config.toml
model = "contrastive audio-text model"
dataset = "read English sentences (LibriTTS-R)"
train_examples = 15625
noise_aug = 0.002
time_shift_ms = 50
n_mels = 64
hop_length = 160
input = "log_mel"
spec_augment = true
win_length = 512
tokenizer = "word"
vocab_size = 8027
loss = "sigmoid"
embed_dim = 384
encoder_arch = "tdnn"
encoder_norm = "batchnorm"
encoder_activation = "relu"
encoder_depths = [12]
encoder_kernel_size = 5
encoder_stem = "single"
encoder_widths = [256]
text_encoder_causal = true
text_encoder_width = 320
text_encoder_layers = 8
text_encoder_norm = "layernorm"
text_encoder_norm_position = "post"
text_encoder_activation = "gelu_tanh"
text_encoder_mlp_ratio = 3
text_encoder_head_dim = 64
text_encoder_fused_qkv = false
text_encoder_bias = "all"
text_encoder_qk_norm = true
text_encoder_parallel_block = false
text_encoder_inner_norm = true
text_encoder_positions = "rope"
init = "trunc_normal_002"
residual_init = "none"
optimizer = "adamw"
lr = 0.0014
beta1 = 0.9
beta2 = 0.95
eps = 1e-08
steps = 8600
batch_size = 256
epochs = 140.9
lr_schedule = "step"
warmup_steps = 1720
weight_decay = 0.2
Rows from block 8 of the audio encoder of a small contrastive audio-text model, named by matrix and row number. Each number is 500 + 25 x the weight over its row's rms, rounded and kept within 0 to 999. All counts start at 0. Numbers have three digits each.
After each channel's rows are labels from the 100 clips, of 14848, where the channel reaches its highest value: "top examples" is what is common among them. Only what is clearly more common there than usual is listed. The data: read English sentences (LibriTTS-R). In brackets: how many of the 100.
# conv: width-5 conv, dilation 2 (encoder.blocks.8.conv.weight, 256x256x5, each kernel summed), inputs 64-127

conv.152:502489501458469473481471500522491432433467488529508479456497486447472440510492523507521468528501486442488525499510494500511490441463499461460508489513488525478455480516483493480451483532499486
top examples: the word "is" (44); the word "it" (41)

conv.148:509526535533440516527475494483511500479499509507503473510469438513468498503474538490515509501502496516495510510525512463490465491480525486475462510515466531496484494496502509509497487504503468
top examples: the word "himself" (26)

conv.107:483501519486543511506494494514437439479484505498490476494522505475466464476510514494508492514460544478503523495438515519513480501533510505496491521487486475445480482510513511487471486526472503
top examples: the word "is" (48); the word "it" (48)

conv.27:519483498516443498516460541478472446453530523472492498500489480506479519499473520528510507477548492513491468489507475447536507514488471460485519490522515518538519517487457490526497508538469511
top examples: the word "was" (92); the word "she" (43)

conv.100:490496511485443507516501486529508489495472514522487485505530505491492463469511497447518494481508510512526478469510510490496424472501504489495464514506429471507537485501463519482475485505495482
top examples: the word "the" (95); the word "of" (56)

conv.17:487491544528513486517479526504569484509476485482465503467494486506518464474469505483504477488517530497497483472515510514513494481496465492534494527475455543553514486494499509493506513498447473
top examples: the word "he" (42)

conv.78:471507502508486453481527473494501485477533501527503505513518495492526497493490474474513510479496503487449440475544489490494510493498452436487506492501508487502494509509497486510503528532499488
top examples: the word "was" (98); the word "he" (93)

conv.149:480499463453498523459502510449473517524480485506529559466487513498510492476517465519458520473516470508536532515479502488489479481523541558481514492557482461525510512535497518504501458476467507
top examples: text has "but" (25)

conv.166:463534509487504467481518486517490510530487493523505533493524505483496494515496511477515445518499499466494514475470497534503478484495501501459505505550493495500466433510521502476471486496526486
top examples: the word "his" (50)

conv.200:483449462469472529465528514513526523523508482505532529477487484504505491467505462510521516510519486500522499532519485499452495469467511521503503492520496436526498514524532457457513496555492525
top examples: the word "was" (56); the word "she" (37)

conv.77:477494488478493485501487455503526474497463485508528490495485504471484463502507494510542479501479505495469525489485522496524477470488509501486522474529506487502463491517517496500497506571506521
top examples: the word "mrs" (40); the word "mr" (32)

conv.241:523525476461482456490495537519529463496537533513449504525496426519539519493466476514502492498524515484505500506525469501538502514501477486508500494501527508508452488471507446500500500525487516
top examples: the word "was" (92); the word "he" (54); the word "she" (30)

conv.115:473479523526487522499536510542470495501536481507492492478551495521523490472493500485468526494490491522464522476520471511476510510504537519495468523457500501500516523492468492493469541490542484
top examples: the word "it" (44); the word "if" (40)

conv.226:506516483502528529508473477475470477488480487508518518485486515488515465465507482524484519504476512506490576490459493481518496487527562574508529501503515485501513510533486503510487504512508487
top examples: the word "the" (99); the word "of" (53)

conv.242:511472483454466494504438507497510491495519481440447450480458493509505521487503491512495493473488476489484552512494496496511493511486522499490467499505497516478517494477543470499485513485518499
top examples: the word "well" (25)

conv.142:490489500476510488476463478490548504510474509487559517509492514491502490488527499443525497487489494511497455498511497456503442473524451461514543471508482503505513498514529516537482432531484476
top examples: the word "i" (51)

conv.186:490516512505507519504465441447502473470534484495466503442516523519491503525515506512486512484417511478519521500516509504498484513542504506484506513525475511498509503507485524503513474467500507
top examples: the word "when" (28); the word "what" (26)

conv.36:472518518494480500500522453488473512483493484534478508475532476468495447482469539493503486505493508476494533486488483529483509475492519503453467524494476496502457475510511466462491477503506496
top examples: the word "she" (76); the word "her" (38)

conv.238:489495489477483516490504483504500488490506479481506516506459491497467507490532477517497508466484526512522517569470513510484459460477521523503483503525473455528487511513547523475490496507473533
top examples: the word "but" (51)

conv.113:516502482495503517505534499502509517524554485493496538533507474511540510550456511512479512524535509484513518507466485560476557481478528519511474523492522525509506520533517509480520510508529508
top examples: the word "such" (28)

conv.75:508487511510557521498504487503455448475493508511484504502497492457472458522489522541531473520452535486520497507515470497474513514561516534497528503488506513512490501521463501477516519491520497
top examples: the word "the" (99)

conv.51:488480513522449515505555504491484511501506482500494519517545495510502526462493523525477496517511497498527524532529484526497563475435551544487438534504499546540495470516487504517502504475529488
top examples: the word "the" (96)

conv.170:501472505474494506497471488497525481489514484521516505499496436511528479497480501527486492521454495472532515530544500468503530530509507506515509501508516478515498513530522474455492499496482504
top examples: the word "said" (93); the word "she" (56); text has "you" (32)

conv.41:497482488464544493486489519468499461486524523514523541499482465510467496496494481491506502517501515435507508498504508487531488492523499517502546478518517482534453533507470506488504494493489517
top examples: the word "but" (26)

conv.177:482488500499467514486575462444494539540559477517524535537516484527539537527478487461460546508471457486501497486539526553507516485489519528494464493501508511513497551520470507482549493451496493
top examples: the word "i" (48)

conv.173:520501480512481470480486511488527481511513513501439421507479488470512511481498495498482501481512508512499511520509484493511510492498505476500466496477522498458508493442516450504489528491522486
top examples: the word "she" (68); the word "was" (36)

conv.239:490520526469483497497541499498507527505503511504505512526525453516522508462492522449526495512524535501507486529505554511526488478479513502483485496507437485529498475504516506519491517513532461
top examples: the word "his" (53); the word "is" (33)

conv.184:480491526481480495510490502529504457440484492508489508450524494454467496508506512503498439509514487504514510495503479552475474456498506455460484513483456538484491466491486514473446442485522473
top examples: the word "it" (47); the word "is" (43)

conv.171:481507492518494519487522396474539508506534504496517485518511481513491553507498471453457504506407503471457502487523512510490487467518471453511521483516495481488516538490535507530497498399518499
top examples: the word "when" (39)

conv.64:487506529519446498515479441453489479443503481524505458467504483466491497481490502529477497499441478482525478513566500475446531512501502444456456540481497492445498525524475493505469481462477509
top examples: the word "said" (99); the word "he" (40); the word "she" (29)

conv.228:516473496517494500504452488532528467462537519484517472520489483458485513477499504521513495477482483523512528534512453515448505510477504447476492500469517536496525534480530477495451526495552497
top examples: the word "so" (42)

conv.203:499515519526445522522489435443456474433482475524489475481508488479517496473485502530471498480440493479537505536558509497483521515492518502500442544514495508476511508524468475490506501436488474
top examples: the word "said" (96); the word "he" (62); the word "she" (31)

conv.254:487492492500535536525466497528516462458505495497510466523517500497537492443488455481492523502470548513500481517518522529524473487531482436512537513535490482429521508497520494484473481526513494
top examples: the word "was" (99); the word "he" (54)

conv.231:501477533488515528466521458498487479493505464495513575520491472472501455488499543516492522503448506464513510528473540502480524465510513535510519530521521502541487535525534497485517515506479518
top examples: the word "the" (82); the word "was" (56)

conv.182:523475520445521496490520504510542500503524498525497514531485497506478517530518486515555476472499543477463486457508534505526515508492506525463521483511461480512462510494454503488532525565540481
top examples: the word "his" (64); the word "is" (30)

conv.69:504536510486505480555499513512480512511490511502485526486468499460526443471485489520491454515527480505474510453446455538521498498507534528524493512478490517502485422495477497460486477456496511
top examples: the word "was" (36)

conv.10:497480513479484514484504478547549483489528501505482490486468474503488497491482527450536494502467511485498495518500471523482447483496493488506458505480458536503499512490546488468481496468530503
top examples: the word "i" (55)

conv.157:517500473481461482536498522530536498501561488460500501514451472527485544513508445558462492475527489512505453540496508494519498494472495505518487498487511484515507509475528489493515522492461537
top examples: the word "you" (44)

conv.236:505506496504489479469519470487448492491539474526441501522503466489515495506480484492511500490462501491528527489509553513539493485459513513483478469527469474519542507483440507494503534501482456
top examples: the word "he" (38); the word "you" (32); the word "but" (26)

conv.153:487452416466475513475478549493532487510529504499522521456509471504476566478493452508484507520522473481499484518533441464444503516493475485480527461503486447500518527523509473476488503531519500
top examples: the word "so" (35)

conv.162:501506493504497481538481475492472452479534475480475462499528503541495483491518490517468483478454477500506492484510512472520500516534482491490472508494491506466510490475474500457507488488477511
top examples: the word "you" (37); the word "if" (26)

conv.23:509508481497482475523472510505485496487468505509483489480486453521473520491503465514485455504485447503514461528548486441462512538521464480459505481474483490462511481513473505452492473490474516
top examples: the word "said" (91); the word "he" (57)

conv.218:481533471524506506501466504488488531540455498464503484492503531513533509493512451510439489466533482551490515513471487474505492514523525544501486482545484473459530476510521512509508490489485492
top examples: the word "the" (79)

conv.71:531502492496505495518537451491530532505548481520501515511509494520504514540493507481513517462458498468520466510558455524454505532502494474509489501467487502511493523482505431439516541489550480
top examples: the word "she" (95); the word "her" (34)

conv.84:498533503553483480473474516487477479478500510516498453490512480451480485483488533471501486501519516509476512501501458495504493507496466471507493486467502501477471488492521495495477494507482505
top examples: the word "she" (92); the word "her" (30); the word "had" (25)

conv.158:499487496493483468466523464526517414444493486541497483498486511452498457482522511495520525493451505419521495507502508493506505514498491474503495499506506447492480505518493485486497525564469501
top examples: the word "was" (45); the word "mrs" (33)

conv.122:502495520515482495481502490509435480487481486519488507475494474439478474525496502512486468513485465476533530512523488520453520523483525507507469513487500487506517484528459503431507504455514516
top examples: the word "said" (75)

conv.147:472496540477499557522485498536534482481516506511477466472506482473546510479490522457502509527493492504501488500467524529495469513529492480505486547489499497438529506490530535482462489497492526
top examples: the word "no" (39)

conv.67:505453460493500475498488502501485488493538485495449471491497523531487506520522468506470497485479490477492520493503464489508494524502516509493489494492504470480514491450490459438496510496516498
top examples: the word "no" (40)

conv.210:528464490478500501524481497482524483491539479455450488521503497544505522504515503510481490481464509460486497485536502496530478517537498509512512500525479515494515524445508444466504505471506510
top examples: the word "when" (38)

conv.189:503465487496490485474476515489549449495464498508497470510494506465441507486509512496507484505488506479493444507512478449455496514535432442509501496483496462470517492500512483480483490542494513
top examples: the word "i" (90); the word "have" (25)

conv.83:475499480470479481460476505484512524521458486531536515460513499474502449515500455498492502537507485498501484459534503480490524461503464485486494447503490467510486498517500492494503412489458502
top examples: the word "yes" (41); the word "said" (28)

conv.33:505420456497493484482485465513511471496556497504490457497498520494527500512515464499470517474445477467494506486500499458513504525511494477519470494472517487473539525488508488456497522509515502
top examples: the word "no" (43); the word "it" (38); the word "was" (38)

conv.53:481487490474489484503545501515475551550525475495478492483508483511545504481485448462503519458525473505485532506499498552501499494436541512521490517495495456511507508487537487511505546500547523
top examples: the word "his" (32); the word "is" (28)

conv.11:524483447514526494464531544509489528524471507522536553483525526517504487528507453526475484513541484505516481476515463493490538507515500519496529466518526494524491489519441496464545492503485493
top examples: the word "she" (42)

conv.199:516520476481484500486487511477468478450507491518531539481477489518461495508489508523495497503480484472536520509514498503510523514525497516471513511518501519550484514520428500489492469474453466
top examples: the word "she" (32)

conv.72:428506447491521531472509520530464509519520493508525530471524517533481522491518457498492494537510498501484516490494453472458500506523517525484516494510498448480488508511484498452491494527526478
top examples: the word "it" (46); the word "is" (39); the word "if" (37)

conv.138:522513500532485549502469511508509473492491501500527509521478476518510522479485502503506496513479511517513469515511494489447503516529480510505508510541494483491511529504511484471533485503487519
top examples: the word "what" (28)

conv.150:454522501485463477508504533505453562555451500503482506456489490487533484471494468498469498531547473520467504468477492478513495458482525560488486504498507467454491437502488491481516452507477511
top examples: the word "there" (61)

conv.61:527486460538512532448516488515531515526434514524528489522520555518523509536508465524500514509506546462544494511516489509494536552502468508528473458540544484494487515529512507477527517526529499
top examples: the word "she" (54); the word "i" (47)

conv.209:512514516482466507525527493526495514480454499540493482461514483460462452477484550437512511521483503490493530486477531494511458456470518477486485499493467511510481457477505492519482484491506466
top examples: the word "his" (25)

conv.73:514472466448512499471483506515519494497514489461506510506503460533513523500485456502504497474513496523506508522538491490529469443500477473505530471491487488531501515519520494510463478511521466
top examples: the word "the" (88)

conv.235:489491492486487482465503481498519478495483476500500531481457493448506450506509507543521495467492492487530510559486507486483513469479499508495507500539514490533484494536547485476513507555472539
top examples: the word "was" (72); the word "mr" (27)

conv.91:482526501506476519481471491496479485486462496461479476469503487497487534472517497500490474496477514485486515501501534532513498513481509513486490505536499506503480480486539488501491488492504492
top examples: the word "the" (93)

conv.125:518509472543508526533519509563483498529557494481519457531495460512547500477488491492467526516519441517499478530484529492470517512477499499512492481490489516469515536482525524438523524508492509
top examples: the word "you" (32)

conv.21:487494476497497501486557542475503531521520513513505526497536497519497523501507492501456522473544486538490502488543501518515515510485514522486486499485475515565474488458448479524516503483523469
top examples: the word "you" (36); the word "if" (27)

conv.183:504511514479561509511513508497518505482511511504511534496541487499471518505485508478527512514517535506505488489526455557466484498516514513507529513453453512504476483467486453510503483498552490
top examples: the word "she" (54)

conv.42:469496492476533507479455457519484464460513475490499488492485508491497522477525483509469514480446518471494554521444495510468505509501508494492491507507512483479521504507564509507446501498511497
top examples: the word "well" (25)

conv.96:521475478513515491490505482483576470510505490522490489514493510464503485511494491490499522473488508462501468508518495460453505532520442437516496470497524450508518511481526468511508535520511521
top examples: the word "i" (66); the word "was" (44)

conv.154:506507504505537506501502490524502473504510527500436500505509504491490520484502507507525498492482544485490506532447469528490507505531499510521501510504525498479488496468543459492499506524514530
top examples: the word "was" (51); the word "there" (35)

conv.248:506480506448469511506457487493558479482510501501491417483509508481497502494504503429501509489477500498493505496509512493497455504508485449495473509452474500487547513496524523496438500503518495
top examples: the word "he" (46); the word "you" (45)

conv.68:486511492529509463500513524512525507511545508497497519517499458517511535527469483500479485493528494526504459526526465516504514512484475493488509479483512543469463476505522509475509474494507499
top examples: the word "himself" (32)

conv.128:508480509514528504484472472511477449457523521469495486513511485514500502518517464526518482483471526496504503491477527513547476483504506507512495482501476479489538514504508532503499529501477489
top examples: the word "you" (46); the word "he" (46)

conv.47:527488483454449509489534531520580504504512512511471518491495489499476511501505525485504526515529512484502490538528520492489530494462496521498467494471497527542511525466527484499520485512537514
top examples: the word "i" (41)

conv.195:521494497482527503493494505512561525522495481517507514470477492449529464491487520456486487544493503460483486493510483500471495515544486505503515502453507472505510512502526499477483485495500537
top examples: the word "she" (94); the word "was" (36); the word "her" (26)

conv.130:496501506538499491518485517528460485483485517485505468498558496502498475493504461504508504474510521552449478460527494490505470490491492487517485508480490478474493490493487511514496505488489479
top examples: the word "you" (69)

conv.208:465532459518495459512480480453448502509505493473478489484480473497480521473485465519488484499500533497491493515441495514481513476516521542503505497496492465483547487494470479459520510490488523
top examples: the word "the" (76)

conv.116:493485518519479515503521487497491488487551470485479504517549477515517527516492503516475514462492483506427489470528480492494507521512504507507464503439487513504530503478494495480500532482520501
top examples: the word "you" (51); the word "he" (43)

conv.250:500508519516500531478488474483505429460506502467488496534502481512489516500511512498497480499434552485511492522498536531530463497533489491513489522518469486499510525514526530509494505464469478
top examples: the word "when" (50)

conv.193:493528503519528503491514458511468491501472484513492534492537525523496508510487509499518471455475511485447524463461489517510505521516515506500494500537495537521482460497496475512505508530542472
top examples: the word "his" (44); the word "is" (28)

conv.137:497459507447483503499543501521453511520584481481493511533490496508513496491507506500525530462519487461480523502487492508516503497466554527478500516513491495537527532497474509491502588528519487
top examples: the word "his" (34)

conv.50:493497509478494528506501484518512520518463487505518516473452514452510443467515523482516504491510505535509518529464503510489455467510522527533493525527452518532520499524547513508505483478497522
top examples: the word "of" (51); text has "course" (29)

conv.76:495479514519502505480515490479476501482517470499496506502550493529512493489503488461479527520465497523469523456532545494502486490503515524468487488478478484499531519487446527509502503491515439
top examples: the word "you" (49); the word "if" (36)