Weights of a small contrastive audio-text model.
Model: 13.5M parameters, log mel input, encoder arch tdnn, encoder norm batchnorm, encoder activation relu, encoder depths [12], encoder widths [256], text encoder layers 8, text encoder norm layernorm, text encoder activation gelu_tanh.
Training: adamw at rate 0.0014, 8600 steps, batches of 256.
Data: trained on read English sentences (LibriTTS-R), 15625 training examples.
Rows from block 7 of the audio encoder of a small contrastive audio-text model, named by matrix and row number. Each number is 128 + 32 x the weight over its row's rms, rounded and kept within 0 to 255. All counts start at 0. Numbers have three digits each.
Before each channel's rows are labels from the 100 clips, of 14848, where the channel reaches its highest value: "responds to" is what is common among them. Only what is clearly more common there than usual is listed. The data: read English sentences (LibriTTS-R). In brackets: how many of the 100.
# conv: pointwise conv (encoder.blocks.7.conv.weight, 256x256x1), inputs 0-255

responds to: the word "one" (30)
conv.120:136106128148106134227098068142125138109131157107133131142174156109150203100120143122129162217119104140142140133189102121122164130153118132115087115147120087134114125124112063117091215159133117121087142115213114153148131097140140181146107118136177131136128108138133126011130134114128136182112113105147131157068127123114132104141146153142110135108129090089126145130143081117147145147136210118132100099134152068122160108097117162058131125191160151184149106139155133091109153192153120144099147095101108123118192141132021132102125167141135154059097071125166140108124143064123064172101148133107172084155101098108152142144145239160082155135142164175137067139119126115155160139119097071213124191136146101144132111099115153093105124142127135132092121155158095107113156157100123

responds to: the word "but" (38)
conv.113:146088178127088132097083130162159132171117133110164220138076134144129153142146105121076094145139102157107111124093135067118099106115118153116136123167112132116135083162065107045071100148063124164098143176110156126125098138046131139139154121101056139148141161127110142106099148114099160146143143143109132076121149170109077203105101097101128147122127164116095131106095133170130073095133136140108042136154122139072126148153136101102169131132059127161116159113060095141174108138138117124149074080192114187132118113177126105070161098126087111102148145116093092069151082093139106067091118112077142171130140199161068123120150127140084138174139122084041146119149075109091131105049112122151115129147133140089110111117099145122076156099130192187147064150144122166134105127120093

responds to: the word "the" (99)
conv.108:095085101157158127074158104140155146065140064088114127150145133100096104128085133123191148176118130098134120145160135122149105054145122154129121081151155107172106133119143111157191156102142141140093137153132143094109127095075101131056083072121145139092086125117105129106096112106121080118140128131131085152129089160147137095148104099139146043129141207140139124146081112090088145147149123121127136132105118210142131171108118175113156114102110093146141061133156073115069133043142132143142129189179105113111066183116099115173136106071070148137125105153097146151188131200123074199093140157124120080155121108063077120141108113161181109124141122121103099110140171090164085117125123229150144143133095117115159078110099102180097088178133156108044191126130145107123137125088104

responds to: the word "his" (33)
conv.81:071099077149138084008129124118073143100140155079144086142150113080170090106146154101094140141129116072120091147109124075127095134139070137138170079156099136125124137105122075138126123055105148106140173158118144110115152081151072049154153039144155132168137143112142098138143111082160108142127085105103076103137122111196135129084135040079115128148214125149121134120084149152129099127135045088153161108101095134070137152160133116105135132050100125125156096131119087141113120070103080134107131143187161122186127131135083101168118168124206128144148169146049117098171162108100127155145121133123156121153141123144098102127140139128142157094081099146155126181164108149129060148089171140125139144135146150055144094068095088137190142121109147084133127099136135124131115126106164

responds to: the word "the" (99); the word "of" (51)
conv.141:121112115103146154096166142116145112106153109107094127121168133062088136128100078131166073131102083126113085121129112086140158127111140157097151111145111142130048117146107096105161076138063157162094143140134140115087105139097124117140124119156092137132165064089109146129139072120115133107115117138108119124015082138132084098064113140096131123138079145131155130158129100021109043177160104155123123116172096103115099165094114159139089079137155118160125103141143129050088087076148140091138096172096122114095086141121132049122129115118087121111106150121119163105141173174137098166096090088107066137107058130091076151170049111107119060120152138109118114062131210121090111069120053167105114055118156123142097102139147109151090084099181125114133138112083084117119139106109148

responds to: the word "she" (99); the word "her" (29)
conv.159:150124129117145136082140140153116114099084072170092105128135186147153122118135142163119108062100155166115131151111164155057196102110138085092091138147186141131147147086170174090147135118176129118097030109152124086054124164139127138100098111091175114094124114120140097159135106136085111087129164101016119164159139073153119056144110093107136126148083126176091168132164064105121092142095098164082126125145136117154041101126121173159092162150146183102106116135147143183125137096144061110127104164113147093119107067066151121051112149191156127121101153140121136135090141211099099070138138111155120161105101153096142125147069094103128092122112148128137155128040158124140079130108163130094143079118148111127087172172153161127116146147165124092094115177116113162145133093152117

responds to: the word "she" (82); the word "her" (28)
conv.181:102070073134100121094112126114102135104132153151132142142129237148112096162116131161114089085096118158049137081150168147110174098129095103125109109095122186176151119145181143100098162128136113105140088082109150102128116112126064133144117057097165121099153134106144117161153143101099122085141153156111088158095129139159085139114111110110113137140130094177144121141166061125134086127062122172146110137114077090107134094145139107121164205122077205131089108099098093255152119115129123136081114209186114116119104076152134109089159136146127093142103107174094162121130124137107131135099096123159153163154075120124062162103083081096160133121080148099136192092104101153126088085083207151058138118130146129096075084157145136099120136137131136122108082178094132122148129086188118

responds to: the word "if" (28)
conv.85:128134093132116115127139152146131131176109130081169143120134095030159107075105080158119097051140021086099175094138156109134107126142131159155147093138111106138106116110104061167067103051156085123142133128121154146124154113122135141125123120103143133123120163109138102160131159026102141115112133109120161160127160149155136150147108116132132130050180117152081112146098090078083155131049125129154143098139133107142115129118137122146125165094096125087113062096174134119087091079142162136144071118134140144105121095083089158149105130070136000103113110148151133166118105129104148106158161133147143106106125135160071156079093118134119151065169120027081118120102133112066124098101124103076118132135158069124121108113123117132128155153134146117145105113075072143090146061035123

responds to: the word "she" (36)
conv.237:128126108092124163157145188141149012132136101161145138005125140167105099114091123163149101109167085150128126121178121120090123101073038120119113088144085130144180032090108169115153164130114156158147112130162144098038113146161142151089093097131157109095113149104171145128163141140060137135106146117141060129115137121165153104165096081127059165145041108147093113146162085153106147119111127148145154135115142179163149148160088159116057134170149175134107126169163165156104065101119158054169160145115152166115130142079158114127096094129133110110133154124149130129124150175110134122037116161138114116105131129112138113071116156099111127114075099122146135145132138095133142098134098120093140130041175108092157139169161100109087106165119103096115113144120135062136132122177104

responds to: the word "his" (51); the word "is" (29)
conv.28:138114095077134176149175153143148029117162163137137141024083100090116108176105079181165128152141121160167153093117154119153189102091137110171147142090155111149113146125149138163126119157223131118170106095106112115155145135134123123193138148114139123096052165155134188123172140135132147090068131081186198185171085145142127156207160173118144104116140147170174113137111144183097127124147128158150113092127154108184160144145110128135120109144143132036148175102171144117093140159158099136097152166120082092062152136142072132179161174126108116100118145132129150177129118136149153103143180142117170120107184156146146105121140116105155087132164159126114111136127164096073122111163098171127149045087137088180155145189120124130135142170115137053160149130132123133094117072139110

responds to: the word "she" (52)
conv.2:132133138212137085139141146106132255135179161123155095255148150123148109138146142135138159133130140124106124134135120133116107141247140136140165131135158134128137100109118134153149126144137128137153127149138152131065133145138135136102126124089119048144109128091131009146097145148063126132093090143146113142132136129131145129144095084132118125139151160140131085137130128143133127144137119137134135142100130141137153143155114127133141086126089135140126121090146127149185121123125132214142142147141144132120142150128136124152137149146140138123111144137122070121150141125126152140141113131125131126167159124129136099118105139137139139164141051116121141138138161142177149122080157139128116128255000139104134139112129126154135142138093151142138134141162133120150155135126110

responds to: the word "his" (59); the word "is" (31)
conv.195:130105090158166084122160136100154147125115136082166098145129111117085075158080103119151077135075075134201119071099121120125110115159141149160123100062050087120098164122159125177143091178082107134169099113111120141168089057137040132126115085117112105149119104148095135152143122091110107101119074161137135090034087147105113134180138138147139113099158163139161110136084123091118087082144125121185120140142141110138155129130163118150153143113126095100148139138149086104178074131085096132053110122166127158121152143157094114119196087109090159118099124108095131059157135101093185164080057156098139160139117150145162093100126074056156149123035109152084142062120115142106112092127143149077132073152087133086120090181107090127126084159086157149152138085091126112177174133119149

responds to: the word "the" (91); the word "of" (51)
conv.233:076146133099152137143156136121124017126081031093140131032148112085115173096120123128105131168137092139142150128133163115156143102067104145111158097121104122132075110160106119147156129159101122123140152128143114110172139111116137112105173128112142132132152062162115160128097137132122073161161112019047121118091084080118142125173096135160105119083117194148119111118048095106143102171129157110116118097159148111077125174142100163131161088144109112170150072151169129039155145162117136105150163138079091182126127153119078148125106092101080114068120161118132196109129109151149130145031120151117141109098132123123129145177155135139147156090115166123093122116117144114150154128096093186148131129068173090167159102122111106146084096133111104136105170132120046111112183172058137

responds to: the word "if" (28)
conv.83:070127122137110104123108147107121133156145153119159155128110146121212081172103124108130169077132094118114112095069111047184084087128082182139165141133140120123020129128120112117084081067115170065156134094104132173105102116106152166204124144127086140153109168131083157163082112069134167100074101099158126127142101100126095159094132155093113103108125119120168164144107110102103096157134056160072122154141144100113079043083143124181136021105149113103112085074129102119143121104145110122139066121162122109121125062165110095140124167137164127139109188135115113108105125121107130113151146087089119128135100098153115169091096070066116090116117119139152142136099141135103096090145100149079187055139166130146050135098125081120171114083138169125146082123113081101135119117131090

responds to: the word "his" (49); the word "is" (33)
conv.96:088154136108131168103097096133137110148099141095132192106114137115044066127106105113086082160106133111127124144122075064135155117158086132140099091149084100145134140084183145140116092150120172148176166116164067098107140130180127064116128153118111125028140103147137217112132112137140049149145140145169109168073047149136127092102102106166133137106135132144158120167098111138138150096173103063159152121167236160168099154049116131146068079111087098170123138139100170097080120129127176095148158156094127135052106106095077121076127151155138134147132157150183113109098132120128105068134141151102149144099107073116116092087151154107132149144116091115116111105144133164136113081203100109125118139105146128125141132121156077107151110124107145113098094158115153046144115059071109

responds to: the word "she" (86)
conv.165:118116094040149070129107101126159032142129084148106143027087185149160132156095126182096121150150118155065186144137173130100144084004069145077167115149158147134129141145119118106074169102106145119098157101115227136123125132115144143141158156117146159163148104124099111145113114134150110146117081158122069119127179121103081143102088107076069139114145105118137116130143100147161086146087134148108072149093093091078090082154129117128128174154121144106112092058088106166151124112139128094146124162134093142177107111154116119113150133140111109127118141134118128085144100136164125079097138118141140161134095185100101179168146119138119168169146165065112169131134114119101131143069146103150188125037148129161099145144137140063070144087052105123081105103143121169131099140152130

responds to: the word "his" (29)
conv.35:106072056121153133130117094094092097084128097038132121086134132079171136122064100084119152136077106130134098106137116126149145138099123145136068118082147131126096096190084089104123135072126086109117118106148137150178156061092116136147144173105161119142074048132100148100137158108049122124136071074076112142107127112119090150135135178059117121117134113082124167136073096079138132158096152132085107140140045065128110106150136154112116115139135144128104082111135056112102149153090090138083136108128131064146110114147099092043103076103144061114117095160113140118109124157120090131104113113089149053100102139104083161174141125192174156108165111071057093105056154112141135171080092122109124164089170088170138106126128098140122086151152151109120092118117140125110155149077134

responds to: the word "but" (65)
conv.217:110090137137074052085128027124172140145131109168158084148095144081142141169138120172135121115189127158151158148160122049102155109147102149190101137164104060136132054091168126099091114105142105121097169112134173116103139096143122182102097121151082122133153157106090108054102136139170144173115142125128083136164122180116150156117109089114086122095139142094171085108124117160128127121156172135138067097127151119140154103069176075039143163180122117129139131154116129118149130145169110133149091141135114164129148140156064085160202128178120125121101130113124102144122113125079077098106162114074128077158103140137126113073189134119144141112117136128189041159141147126092082087093082156164123147127126130110074084141061136084100130069119094138050148178164128164085117102128103

responds to: the word "she" (48)
conv.49:133113084158118137075159119119058148097088116148103140152090212144056135089101136169114104113112128113103113132115157127105143114151141077105120131139120167162144144106163139144079203077147118100104129110133109122118135085132051092105084064130178136099122135100156120186136128111119054121140127167107126153104109109180122117097160078107137106130171097163092146149140085120181104121091116134168113151148126112100108125132099106128140167102089212108121127120106116233068089057116072142032117200174108121125142058123132054150105153162131152108105083166095117061155151122085129139140074115189154142171123111136126132104077149101151149106060118135139159105063148128087093096120216129131139139125121125061094091120104133088130135137110098106131082155141086165140117116160144

responds to: the word "for" (33)
conv.135:089094063147163101060084141138014158071113180140146127149108096139154154155098170098076146109158130116126130110090135094113069134151132091141159106101141150123161090082091141120059085034190159109146118152126136141077173115154020131113127131103117066117082145101159128119110136092088079146092121052139082158195133114154153135181122088147078119136145151130130100094138120157120140142141104098111140136110151142194121088133152123142124098065152151150135111128141132151077180109058101135074136115178157147077175068157131096144160166118176130116124129152061121119132102109096119085091088105108096061131148129171185073127145144116159131111093102132166112153096111119139054155073109181124138162136130119130135105116111101112191135161090131111125122146141167145136145096127109

responds to: the word "for" (30)
conv.116:063131082139099044129104119149096141098165192108147115137160147072187130140144148103125155130169115087087159164105074078047140110121076097105155090159115104071132136106154046119099090100123051097158139158115160144086135136082104095173114083113100106170155126150101081128162076134184101171154113092147089088187123135100129100115102029111104113142150143102110141046087107142160120111126106077092108105100195098128154107155135110103102133103087128154155145088134157136146139087092130131138127133126129153175179131091078122127158178163126104116127175077094101094102108077109146123105109147122115146116176175175145121111150168128113131139095144146119126136171128135086126107077101100149100155128091112081106128127014107097135181096059133116172115080173111115133130120077135

responds to: the word "she" (87); the word "her" (33)
conv.84:175155208175148096102139121069159206157141156176172076203133147175158173122180117155112100139132151175116144151121120141086124153194187117144147129148147144142131084130125143114103113140137111190143135136144121104078150141142150122088178118130112014124093157066126085123074159150110121124052127143158165151162122134118139123153116092160154122093162126160092066160152151127107161177139112141137104180151154174112131169144092106104126120078066143127071141042111134150179095109162112161183158142105144174130126117156174174166108120139111129112106128155130087120151119137116124098095148127141150104154165114162125065138143114151147163168113106097121187108126129125188138086083113108112094146191024125088092131085146202125136171130102103126180132167159143145139125156098064